A small image classifier, trained from scratch: 96-pixel images, moe top_k.
Rows from block 8 of a small image classifier, named by matrix and row number. Rows with one number belong to one neuron. Each number is 500 + 25 x the weight over its row's rms, rounded and kept within 0 to 999. All counts start at 0. Numbers have three digits each.
Before each neuron's rows are labels from the 100 images, of 14976, where the neuron reaches its highest value: "strongest on" is what is common among them. Only what is clearly more common there than usual is listed. The data: capsule endoscopy frames (Kvasir-Capsule).
# fc1: MLP up (model.blocks.8.mlp.fc1.weight, 384x192), inputs 64-127
# fc2: MLP down (model.blocks.8.mlp.fc2.weight, 192x384, transposed), outputs 64-127

strongest on: finding: angiectasia
fc1.61:485492532538515463482520499497505531465518508533450458476483519486494522477524482464471499497481487536496495548521532507495533496507496443489520534521546529471549475463478512490471527478503451
fc2.61:460500532522548454487529487498540487469500476532488484509472506458492529513534479533467533502486531523482529535522539489510516537513481472486483510480525513446529456500493498484470539453517473

strongest on: finding: lymphangiectasia; finding: foreign body
fc1.228:510503510520544473487503470551505512470520492490515470486486497447454482503492490501501495504522486530495499499538509470464473499503475483475508529463511529496509467484461527538485540472531455
fc2.228:490491499477525486514509483509496480493491499500515477502478510477465497503520508529451485490496489532452541505517502485514494532522473499494477511477519491491556479480487501494503527505509495

strongest on: finding: blood fresh; finding: ileocecal valve
fc1.66:493483496510500499466479488554517475513526485494437508537483465491497529499488502480466544488482475516487499491530503552500525500477548464508502486487490537534512489496532536501468453525547492
fc2.66:529475499484488509451519476454470554511492488476533492525529469515502500458518515476503481545528533466470484506535484537497499494471534511483455483459507550531511494511488506538469492503522525

strongest on: finding: lymphangiectasia; finding: foreign body
fc1.140:533497500500512468481470459524466462513513507501502462496517509483485512479501514480502534523477481515503487498556534504465456475512475498451493548471475559478505492482505501508489483506499475
fc2.140:482510519477534549512522488506519507475434494502507514476489503501480523529530505527474541508483523537501536486529519468488465524511490494563480511488508527508558520505478486525518516483532494

strongest on: finding: reduced mucosal view
fc1.261:511473487511537484474491475549494473511523508494472501514513492488499517475496504503493547533468471510497487518538523492479500486530502497454483543466506541505505502495513514495490509501501470
fc2.261:518510518493528512497504471518514522487453493486497542475494486524486508468515513476471539534482499505489487479530520505463475513501502480552473520456460540506516525488511511515511478497518498

strongest on: finding: reduced mucosal view; finding: foreign body
fc1.112:523501456541546467471487492510503458493500496499473457500490523499484503491466494504481522491494466492505466502519539494490491493526477465497516519471502505500464488459519499470503508515495501
fc2.112:461523496522519490528523510485532485504465486531501538480460505520473529531529469534484555502502480510509513482491547499504478528489487478533531508497434502493525500502537511486508490489532483

strongest on: finding: reduced mucosal view
fc1.60:536489489482513486459494458521506483516519494512476482498473502479467502485485486481499516513462473532497445515534498522485492488509520487483489540441469538510521503473509538496488484507502482
fc2.60:517500502489521513514513479499529536498456500472523542472477502511501513472512513468463525529490508502506498476517523487469464527491502493537489506474473522501531531501503504502533487514515509

strongest on: finding: reduced mucosal view; finding: ileocecal valve
fc1.92:516474482507521483447521467529470472511521495477488490499505474459471503469510485489517532502501469512500485522538485523508484510522519484465485566499528542525499495471525557484513478501505519
fc2.92:527498510503497527517518520471518534495472469483490548489506524545518525504531502457476517534503460482517479480516513507495496478470519481536507478464495527532572511482514493491509477515525505

strongest on: finding: blood fresh; finding: ileocecal valve
fc1.135:506478477520500459507505511540498473510499469519508472511526491479465541505497498522464528498482479501513512515540539510501508506509524440497504566494525535508494480466531513475495500514545480
fc2.135:529465474505490513492457519516476529528494498512491536517535499564477515457507520524487522509500445465485474479495477540514486459469486514512501498481489515539495504488539551497487471533525521

strongest on: finding: lymphangiectasia
fc1.260:516517477482502496471524501489547487526477536486502528491513513512464490483471467508493504510476489500503489519494532505513498512505484504537518512486519504559490488496511536500513438466514502
fc2.260:500447535523493472489518492451515525513479520524498521504550498487492492500510491480516456479470535518536539494503539491506499445487500527497535508528457521474487526523503489517502538485517525

strongest on: finding: foreign body
fc1.165:468475478518530464516501519555504450457505464494470474494487485472495523484498498517507531515476478503521502495511513500456515490528516478515482528518526521510474479481475517444509491481527450
fc2.165:475494495482485561487510493545473450489491480517489525522519488517484515535508472530499543525522486487444479480535466497536536486462522497492468467474488524541557537494507502517520496516520505

strongest on: finding: blood fresh; finding: ileocecal valve
fc1.286:507457461509493463454520506513494475511519498510458526516497512457449549472542490493453486516475446507483499520525502504495498483503500495485485522464514504516504494462548528483498506502514490
fc2.286:504473512525473510475513489517503468474518465545497530505463504538473539473523470512500526499481466514494465535540515510535509492482501487488513522469466506493489503510524540497466496482516469

strongest on: finding: foreign body
fc1.107:477530508514517512506494500540517487483465499486507487481459480469496502486543542494480508513475476506522521502517529481459493488519517482499475505498508558507500518461480495488524494487518483
fc2.107:494496548471515536479494476522482511472472493461525491512494454440512504490512513495497492527515549519485478495549485463463510521500530484501453517472534541520507509515469496512526521474512475

strongest on: finding: angiectasia
fc1.211:500490512466492483498487478505475467533496478493542506523514505507472510507499456511476535529496544514518475496507480520470472496494490499520506480492512473511513477503471471482524517501484435
fc2.211:507484513507519462483520499468512454498486484432489461487508483540525494495497474510497477519554564452529497490506513533511537475502528494478475496464447511461495523531507486495500488471543517

strongest on: finding: angiectasia
fc1.215:503492497523517489439526493519506521442521503527469462472496509476476527521529495498484514486476498507510514506546519477460494469501488457506491520522538497503490469464487523466494548461513456
fc2.215:461492525489523473502531457503508462509468488533486536488504507456508514511533506532475520506494516505468492524520503518542534502503497474461472485441542545515592503484525510489469503520514502

strongest on: finding: foreign body
fc1.7:499515503500528485496468501546530444486462481480496489497464470457518498499521511508469522504489458540503483516542492492468509522509519468497492568480514531509475523508514480468524504491534476
fc2.7:466481538483497550461493469516463483463489487499493493521522478467480513529541486519484504514489542512451487517568454485493538494481531486489451477479523557513539485503471486518497524465533479

strongest on: finding: foreign body; finding: lymphangiectasia
fc1.358:506530499474547506518488482557514478467454502502498501475474505464494522475522498485482533522471488508513511490522536470461473507523498472533504528468522559514500520493523495438538495514503460
fc2.358:493481546481479549470485482514476488468480472482508502511500461473483520528525497537491523513500528524460483504566464471513509511476519486493443510484522551534530509531488488540536528476516477

strongest on: finding: ileocecal valve
fc1.325:549525479522485543514540538505494479503501520505490468497522539481508519536524519499479498510503511427516477504498462478497486479506466502529496503485505498527466513551499508470508515512502472
fc2.325:521498485497490506492472517468494551494494467440495475503569502545495491526497508481523488473566498466506473468496502519479489522511503476502479497473471523515536477558490501486489525471514504

strongest on: finding: ileocecal valve
fc1.188:485532482486498465492439538502507506495475486506444462476505508482518488532516507502482517479518477473514538540457469513480545527534486458538482476466506506519488491513510476492501444481495463
fc2.188:527481541500463497504534498451483468503504488483485488480492484500486504471501479511486491510532473479506476511500502526528508507514519494500495484482450503468428517488510500475501509481500478

strongest on: finding: foreign body; finding: lymphangiectasia
fc1.93:517492486503548458503453503539495456478488503493455487507478481504513495493493479516478534515501502492500469477530515498471489519494494471501509558466514552544486492492483502465534461490490472
fc2.93:492474512470507544493514482497494482484456491496502506477487482541459528524523492513489565511487514518458498487531517489537463527489481500526447494474477520486537497525503481547539539497513480

strongest on: finding: foreign body; finding: lymphangiectasia
fc1.299:493526498492539491502501516554535464471462480485477488491468480465481510480516492487500542511482490535485502483523532478476477505538518467511511504488529532531475509479485523496525483501504494
fc2.299:493472540480499544468489466527482494473472472490495501521517470459495520525538500528488503505504542520462475512562476452495507505476508489497453483471558547518551508524479497519525509496527482

strongest on: finding: reduced mucosal view
fc1.282:498484506520500502451478495513478518465499494487492488473489507509519505512488502463497506502451487531493517502550475532477524497499546496466470501445527570535518484513488531506469496491514479
fc2.282:526450517497481506501558528463497499492523474474501491483528484542504501506511513450488498530509445517472501513521493528511525484510532492519448524491459510505491502499521508536530537511502488

strongest on: finding: reduced mucosal view
fc1.109:479541491484473521518525435480497529528512520509505515506536481507469529486485483475499516497507469501530492477517505514460485508477517485531468533484548499510538519446542530544502513556497529
fc2.109:527485482513509475536529588502477529502511490517479548482529516552524480498504506471524476498474424512498500462537502496521485449521527485502471506542493512548458549435494491495515512543472487

strongest on: finding: reduced mucosal view
fc1.362:522482500482507495463516460507495477508512510523483490508489514486485512476516512497475521510464474491490476518539478515488485506521517487473499540437487535489514498461504541488477514528497496
fc2.362:527513490493532519512514488523533510503465492491519556468470499513490522481515510490473527529505481521505492476513518486464469511493485503554489512472451518515510542500525517494513468525515510

strongest on: finding: foreign body
fc1.51:529506485489545496515487486535517478482437501461525497479459506486487500480512489500465507515508450537516508508495536471496503506511497502518492514474502524486501502469518534486507473502526498
fc2.51:492499536464504537466485476529476517475479483474511487509512475440497502523508509527501512498491545524471467504559459466476515501502515503495447509477545545511533491537469489507521514483502476

strongest on: finding: angiectasia
fc1.55:476487522504520510557453488542515482508478538494490485508465513500515470518518466502505509486488517483503499484498512495482504505491508502524514464491487467539428483526485494482506510491456525
fc2.55:495518508493491496490499474452494460514499476508501484457469489528485503484497504505488472499566516502486498503504518570522499470495503520489517497449452505479495526503507508499502486487513503

strongest on: finding: lymphangiectasia
fc1.259:523495494516555498543491474557515468497463489489494536491488516468493519478538496456467484534500495538491513497529513475480481522549494477506529506477517505500510541486506504476515504518511484
fc2.259:489489528466509533487496486520495515480461490457523496509498450447500504502511520504485499524495542529490491480552484465473510516498530495519452525467520551534527513521483485521538506491506493

strongest on: finding: ileocecal valve
fc1.182:492504467540543466517550516522527467473464486511464465508523521483509503478482484518468524508480479485519520481528528495467494460508520471533524521480514514510500497456526527480518486503529481
fc2.182:476489485483498546491483485554493476504479492493487537515491486530523527516515501557496533538511471489469459495512472486500503482476494510515483500474501532526548524491530498497536449541522500

strongest on: finding: reduced mucosal view
fc1.170:509501478493537490456515435513474483515505516495470468528475491479465513465499481502493493525469487514508485523543513508482493479495500499452515547448500531497498484491512532515496484505499501
fc2.170:502522503490525519524522468522527485495443502498497539463468507522482520500529514521468546526484482515509501473521523488458463532505485490533505513464463544513525526495510509492503481514520505

strongest on: finding: blood fresh; finding: angiectasia
fc1.295:472457510519499446488518503497504514478511488516470468503490488488466514508528479502481493492474489515506505541544561520498504484515518457507479517511536545475510466439492522489469529479539486
fc2.295:470491518535526464478527490519531465473502457533484522532514489503501536491539484543478535499498500481504496536530533522514537493507509445474491498461507537486522478489521506466448510481526479

strongest on: finding: lymphangiectasia
fc1.204:517524501512515479465462439540489503497493481492485442476488538480488467498486525500491513513468475510476462486551489488470469499512478464486471531461528566500505484502504521498512477502509469
fc2.204:494489527479533516510535480474525499476446503478520511470477481497481516515528497497468526529486509527478518487522535482495460535501495486534468502472509541499543503492489464529526527482527489

strongest on: finding: reduced mucosal view
fc1.195:495496475510542452467527495523493451492504494494467443498503473462512513514510507497503530484463478486489489484509475501471497505540496492478486542489542541502517447474476529498526504495508469
fc2.195:523497506502496522513525519433551533499478487483470521470489533525505504529534490509472548495507473514488502502509521457521485521502492487498477531472487536492553502500507446532544524505523479

strongest on: finding: foreign body; finding: lymphangiectasia
fc1.64:517517514528523482493503489555489497468475493481458494516450483483511512490503507490469562542509519501516513489511550477497498508511497499522498552477528549528496489482488525474520506476542484
fc2.64:487500512484508567468505473524484460476467481507518497524496482477459520539524483555476519485496535502473487505546478472500496509487497493484480508476490523522547500546494492530519501494527482

strongest on: finding: foreign body; finding: lymphangiectasia
fc1.224:512531484535520498505502471536542437462509462509487478507479490440495507489510531508485514541484494537505481506556508481484480500528511477520513529492526528507504498489507503454541482492496478
fc2.224:476472529464491542457502464507476492476482491492491485530513467488480524521530496536487513502492533511448483507565466481498513507482521480488450491469527554536527493518495488533509542488527488

strongest on: finding: lymphangiectasia
fc1.327:523492495495501506509479456494492513494477516491513460465470519515501482541505513488464488497485525520492456496486511538454479516511466475463439483527503509486486565551528493512515488491545503
fc2.327:480470533520483487500501510434533525517504493473490506469465481567517510486480467493491468505524529468508503491500491512536484494496544475513493468489484522478481512531484500509506521499540504

strongest on: finding: angiectasia; finding: ulcer
fc1.209:484462513554506462482546509510490480514516499514444439507496513494492513496517477457507519503491486528491497539504518521487538492502512449489488512489535540505491455474490479502466530477538451
fc2.209:464502533519534469487519485460526508478499481523508520511510468455511522494541500497495513529503528500512511530529544512515529510510527475456479507474510530467533484489496504502473524474518478

strongest on: finding: angiectasia
fc1.116:514493491480534480466528444495524530516501491511442484462469465451472481491507460462490516513453481498499500505524491504466494511505516497467511496479483518462505466469545554516433512502521510
fc2.116:533481509478497545497535532476522505513493509477506548474552541508493493486509510452511497524444443524501488511495504501527512459503505505517478519490488475497502540520540498515520513533484511

strongest on: finding: ileocecal valve
fc1.192:497487502475498512511451501501533527504525494492453545460505494480504510502500501427445528519474491502512461523505482496531449507493459483486498516478505518516489448504508510494521475502511505
fc2.192:532480518531482503501513521461483556504504499500503539466559518542476524491515487440514521503497414507521493514478543533504483480483491477495525496502444476513510548490568495522514495505493507

strongest on: finding: blood fresh
fc1.284:493483485539516486470511479534523467473470467513460528509498447454482540502519468493510564509505427488512497484561521515492507502531524454500520545498511548522476469466538519487487480490529471
fc2.284:526488501489463501475497507466470532536516509513493514522565460513478520481517496499492486480483476445489494482495476578517517482474519507496507502479504548528517456480537523519485526518523526

strongest on: finding: reduced mucosal view
fc1.378:531475482483507491468493448527502476500505489529491474496489497480511502480517505464478515514439480489492459510561494505498475512516507491478485528446511525489505494479509568479499499530501499
fc2.378:533515499500514507513501476514528522500465492473520543470469495521492522476505503467477537517502490511505473468516521484466462522492499494538492519469444529506525529506516510503516471519514510

strongest on: finding: blood fresh
fc1.43:473463502508516509475519477544497454507511489527462514520497467460491523510537516524504512483501443476491509528544508490498515513527497465490486515483528559536477486481534537462479476495534519
fc2.43:512478520523478503483451488472465523511507469501493524528545460545487542480513504506481523508505477464486484478538490555520514493470531454525493499463513550555470479478547522476476481506540509

strongest on: finding: blood fresh
fc1.84:484455527525510471470517471518497460471526455521445499520525478459478517542500467541465532501491499499515491527546512497492505501490502446505482543502506523498475488470540525483491514482525471
fc2.84:523481504535504489496459506517497504512489477528492544527539527535488549466559504513459476515548445464501500509515521528520497478467501472497512453458527540519490496477551530479450474508536511

strongest on: finding: blood fresh
fc1.303:486478490522490465473531512523488490503542486549489506516527481459470547522525481539482520484468462484499516535530499491517528473499510440484497546478507525507479475446540546481501517477509488
fc2.303:493478511527481498499505509499498460486525469555482539510501503535481549493533477491485516502531466473528488525518497527535525464484510450498524521457478507518480487503558534454435471492524503

strongest on: finding: angiectasia
fc1.345:488497533520547475493504513522505537494531509513479486473490501494513501485509499458485523516473471498512508531535537505511507484525482449482508534521531515469526506456482488511495531462514440
fc2.345:469505529502554465492514497509538504474489483507484477492475519459488526514531487535459527508481514537474524535516531485498512538521473477507469529487521504451518462497508495490490542456520467

strongest on: finding: lymphangiectasia
fc1.213:538490485524496535495459483480546515506495519486503505462489534498581500493473489480502503554465545473473517536448507553522489497525486516515472530505552475506455465497475515518519511463525524
fc2.213:524473528543489488484510460443522540498487471464516512509532495543502494537508474481517460472503477493504488470512538490508469451480491491519509502491469559467559474510527500532485498483527506

strongest on: finding: blood fresh
fc1.202:499463520531508473490541491515501471503512480533483491539513477450492532499481486522462485503505468530472504529539515489510557510514520436488476526519511512492491480477532541474498493482543484
fc2.202:502473510514482500477477502511500478493518461534488520532521472540491540476516492521501528504498459462501470514525486542536517473473516477489510522440494538520487460499539548463443480510528503

strongest on: finding: reduced mucosal view
fc1.139:531528496510476499554492487480507536530521496501533524537531504511498492508467468481461534536470494541470488501528488534513480516497465506509500480487540445516537532518496547503501528471465482
fc2.139:544473455512517502479547489478504585519499493481494530502588521513498489535514468479504491471462496502534515510533514473497529458499518504498512471507530496463498523496494546480473494527505514

strongest on: finding: reduced mucosal view
fc1.379:531502479508497482444499445509499488491499504519492494499501512491514499470485489482469518506447444510496480499532495510468471486501512495466496531468499533486521482478505530491469465509499499
fc2.379:502515502476530522524521489527529499503451510491506558467483499504508518511523510494462528528492483534505502476508523477471467519498492503553482508481462514498510547485523503503519474526515518

strongest on: finding: reduced mucosal view
fc1.320:524495490506511491479503455520480515515517511516480499518494493482474490464491511505480496506434458484504448514543511498493487486497515484472509505464503538489534491470531573510476482510497500
fc2.320:531521496496529516519506491524532525502456496488518557476483511524496518480505501478473523522498486514520497473501519483458468521498487506560496513478443509513505537495517512488506468521516511

strongest on: finding: lymphangiectasia
fc1.201:520514514484488493461501431526510468482492478492470467470458513490486525471490493500486515518479504492492458489531490486484472539504471481506476544472537553490511477509504508487513481519495512
fc2.201:498496518479543511510540489482511489485461499470545499482478470496478495506514507499471524510490543524506515479517525476485469530513501495561478517477463512500518507518470471513535537471511477

strongest on: finding: foreign body
fc1.232:481501492511524486486489495535540508480517450481491488505467475443487497519489478500459527493472487500518504507547486459473562487510528487527518571515495474487514499499492504478506473478487442
fc2.232:453507508498505493492531516545492458514497526489476513531472465513515494514512496514516469543507508527489527486512496554529536499482563499488492437491496520517483518500531514507487476502515534

strongest on: finding: foreign body
fc1.304:498526515487519504503517511544515488497440496506503510481479495459485521484505501495484529519503489522506512523497521473506464511491513514499498498503517541507502527467495508491505488467526475
fc2.304:501486541472513522480491492523487510472473488456526489512502452447515500484511523505500488523509555522499478493549477465472527512507530491516455527472530538514498514526472485510538512486507479

strongest on: finding: foreign body; finding: ileocecal valve
fc1.24:504494511500516535530480487545518485470468501495503509491461526480495522496522515497474495527476483514511507522505521493464455510498512506515512498477500545509470532498488518490544482478537492
fc2.24:501498510472520522492492489532483505482463485447542473516487448450498497505493513524492503516494547531501482477537488452458523521512529504518469530484500529515507502530471492505538523489499481

strongest on: finding: reduced mucosal view; finding: ulcer
fc1.25:520469495487485478492531539535465506540506514491500510485538512421469508511514520479482514513483479505507511500510490511512480485506518524499485580472522510490493461498497524524497536499520495
fc2.25:533508482545507478506499483487504545488480513493493540466529537535479527485511470477505499516477398535514495508497528495531499458485489485483505496512474501505538530485549493509536494510498485

strongest on: finding: ileocecal valve; finding: blood fresh
fc1.356:518480522526509478466492487536482459513527474510499487512523470470501511483489491512490513503482470503498486487553501511485515484506521486486488540490492535528512484482557556497521482507526508
fc2.356:515496512519492522502470492511514541516466489499505559509514489532507522463529517497476506542529477475516491483505510545499483505462522478535496459468540547540513503486521525497489458507532522

strongest on: finding: angiectasia
fc1.293:498513539514506465466502475504477555489507484501470462488467509492491495478512506438505510494446497519485506520524494496484505497518493458472487531505530522479532475468490503475474506470507467
fc2.293:471502532489543482499541490504546507478487485495487486496465500445495521525523485539457531507471517551480536534507520474502520533515487482513470530495516512456518461499517500487491550462515472

strongest on: finding: foreign body
fc1.316:549522502504540535465472485557514482481479495494514469488454501499495486467500514501450523550479484501483490515535509486459470504511492497489494518460486586479505487502496519538516482512492476
fc2.316:500506511460548514514530487511502512487448501467539485487476483472481492504502518497478500510495553541502524478513511459466486519516495510571470524497477503485533506509456480513527536479496486

strongest on: finding: blood fresh; finding: ileocecal valve
fc1.347:510491520517492517483501492551502463493494468521468502535459485468486508489501502481475514501485437518497482527547511502471492488488546465476498541485511552510481502471539532460510465502501490
fc2.347:518494528489488518466507476476486573509498496480523518505519477490499524482525499469513497529530538494467449492538484534490520500459525517525452471455507548535539499477492541514482481514517511

strongest on: finding: reduced mucosal view
fc1.143:531497472539527463468532474495490464515520516488471480511515538508505491494483483495470520496488460482507484500517518506466481482523479473494518540456504516498466486483506508460513491535493507
fc2.143:474530489503512506540517499529523460506450498528499553485460493525476531531524488532486547525514482519525502474495535497494461536497488494535526501487436519512518532504513516500509486512527505

strongest on: finding: reduced mucosal view
fc1.257:479481484519484505506509519528523448484541467499491549527482433496503533518508506513482522484486478510512493498485490537507528491507571475484477523525502520533454455500540534485490476504492506
fc2.257:480488528495495511427490451546475507507494505509525516522480440492484503452502502506503470543503513507456505477534489543503496489484521509487465476477505553548561519517488569528476478495519512

strongest on: finding: blood fresh
fc1.194:470443522530521468482545473503531496475528484535462483522471476433474531512516497508487476496477480521496512523530481500519546477505520472494506520510512513502512433438530545489491536482524483
fc2.194:476490518537515481476511470510517474473502458545466531526508515525496549498538479527472541503508489466490500532534523535527512498495513439468493482461507550502537474489521520479443493483533490

strongest on: finding: foreign body
fc1.310:473511492503528488491488490521536492464518463500475491499490512467491499516513509494501512513469506516486517516519502514463533496502538455473480542502508505519484500503512512445498488477493471
fc2.310:466484512500480494480515510498512473513491516502497549491499471488501507520510478516503544538535505509487493487502480545527527520496516488527470461493460525540535521488551501501517490503521522

strongest on: finding: blood fresh
fc1.309:503458491532494456442509486503475492504514486510478526523502487472450515504507471517468492507471463507479539530510511507516522487503500486470473520510522525482478487456530557518470507493532515
fc2.309:477478527544477495481522505501518481468533459551460525505488519542492550502532462505480524488491474491506494556530517523546523502484506455494530489476486504492476492511532520473456491470530483

strongest on: finding: reduced mucosal view
fc1.324:511495479502518463442498438531492498496490511505481478502474513486509499474497492480491515510458458498494470526538505486488512506522502480465503544462506521519491495484509545504497505499490472
fc2.324:519500514492532524520499486506530521495446501468516546472498494505501519486524510470474516533497502510504512479516524493459468522497497487556467492473475523509518524488505500506514489514523507

strongest on: finding: angiectasia; finding: blood fresh
fc1.372:510461519534510504499560476517514491469504475527456498485482503468468551516512477497470519485476475503502507506560506494487544498497522475518505521521537520494506465454481541487500531471525470
fc2.372:474506528508504491482517467499511480502494475558489545532510476501492553454521500505494501479478493486471512511531528538541531491491518462450494494447515546503578477466515519490465511504526503

strongest on: finding: reduced mucosal view
fc1.1:501510484491496457459511473523492488527524482497508474493464492471480503487517510497484531513430456504501484509544507531498495493511523502447501558477507515501505484478512529481488467509470484
fc2.1:511519508474535517513511466518526520500435527492500544451498500498489523501528512489481529510454498518509503475515519472454456516489486501553483504481464539493517521495506493504509493508522504

strongest on: finding: blood fresh
fc1.274:468490521549510483445491482544482475455506477522478479529503498448462535543510466514495549480474505510503525506551510496516500517505503465503504556501516526517505483480518521471474535459525457
fc2.274:491475534526505483483491493494487506509506490567484539501520513524474529472545482500486512511508478456506515525507515548538506499468510465474499473465506528513496470493549541492422502480528509

strongest on: finding: angiectasia
fc1.78:481497463500495517512476499494493502497508507487495486488462533515510527499500516470484530493488487552520475467500474466472506479522482489508412509522466501488510496511490469498489480537535515
fc2.78:490502514493478479499504494489512499504507478521458489474439501519502496450481504459497501536522546509463513514489458540531517542508500515503535503483457486458520528485490540474462497486483502

strongest on: finding: blood fresh
fc1.365:467497535529502468495478468519481455494514469517479468525509466449492514510512476556479555480479479500506495500520535480493535504521483452488501570496521528508462483482540534486480481504518483
fc2.365:510484513520501475499491499473502524517507503536485543497543488529479526465529497497484506499484444454521508489483522556530494482463512480508529480487476509527477463483577539475446491503523527

strongest on: finding: lymphangiectasia
fc1.12:530521475484533488451456411522478497492497489484511469518494533479485482486484514479491532530480483536457483501556527511469483503508485505482483542482519559492507487481518517496493512520498493
fc2.12:499516516479549520516529489500528493485438496494519507467485516505479514506521513506454511519493520525487530486509527477475468526511463503541481512476485503490545508495473487518508510487524490

strongest on: finding: angiectasia
fc1.321:490481536539515503507514488513522543474507488521442482460473482490480487500519493459477464506474468503492513552537517509488505492515471463477495510520516526473478487455500503496493525454512487
fc2.321:469500524510546476473531474507536467469488467530487491515481506463490537511538489545463532504495526512470503538533530478508524532512485479495473497465526518467535464503496503469473530473525480

strongest on: finding: blood fresh
fc1.57:481484502545501489494519473509509455468498477528458514503497462462494524527518463527509573474464473514499508522536522496495484502522524462508505559509485544500499473483499534454494525476541486
fc2.57:503471542511478485481480511474482522521515498558485551490524511537486525448537493473495510518499479454488503508508495555543509490462498469472496495461467528502504465490548532504444512487525521

strongest on: finding: blood fresh
fc1.197:437468490525491493481509504525521458488515459519475509522492468476483516503507459522490531481451480501508516515539499497509537507498523448494489517483537520502455495453490555491473505465512459
fc2.197:525464497489474513482486528491485513526501510530494550491536508524488515477541503493503509536535419473483484490495484550529482494460495526484473496458505554530491507470538539514461492517504525

strongest on: finding: foreign body
fc1.366:479519509513542502487492523539519446449476460504471501538487495454485513479512508509507531524479463537506490533529537475488525468523520449519504545506537526485486476487508511468536501493516486
fc2.366:476487512490495556460482468539458482500487486516501514534511469514476529499518501529505508504485500503448503493547455502487508490487514492488464458486527539534541493479516520511492491515529499

strongest on: finding: foreign body
fc1.70:484529496504499510501501497558540440478454486492499495473465477463493510497502514501474512510526483535538478497522525471464502486523518479543504537481494541516485517490487519478539465483537509
fc2.70:470498542477494526457488487508470511466495493474502491508522477457506513521523494529504497497519528518462464498553456482493537502500527481471444479479538557539556490521487485518517518479517468

strongest on: finding: angiectasia; finding: blood fresh
fc1.40:469487514533503488478507510517497514475504515529470502511486505477483502505510479482465490479460453504491507537557531523515518492504510463515483502505536523493500472448511508482465521452537480
fc2.40:466497524523538467483545479500546456474501470541492513523491490469503535499537483543485525505492524488486514533534530501523536512511510471469476498462521532476539465512512513479463517472531476

strongest on: finding: lymphangiectasia; finding: foreign body
fc1.315:492504515512538490480488492538504458509485489482492487492487513459496508505512514490492506518494501516531477451524518488441484514512481477502487548452540551516475509482509518447536483483516486
fc2.315:481488537471492552487490499505479476464470475478502506507491483510479516524525475531481555514470520513467482493544480483497509518490503483502463520466486539509537515525504465536539526473531474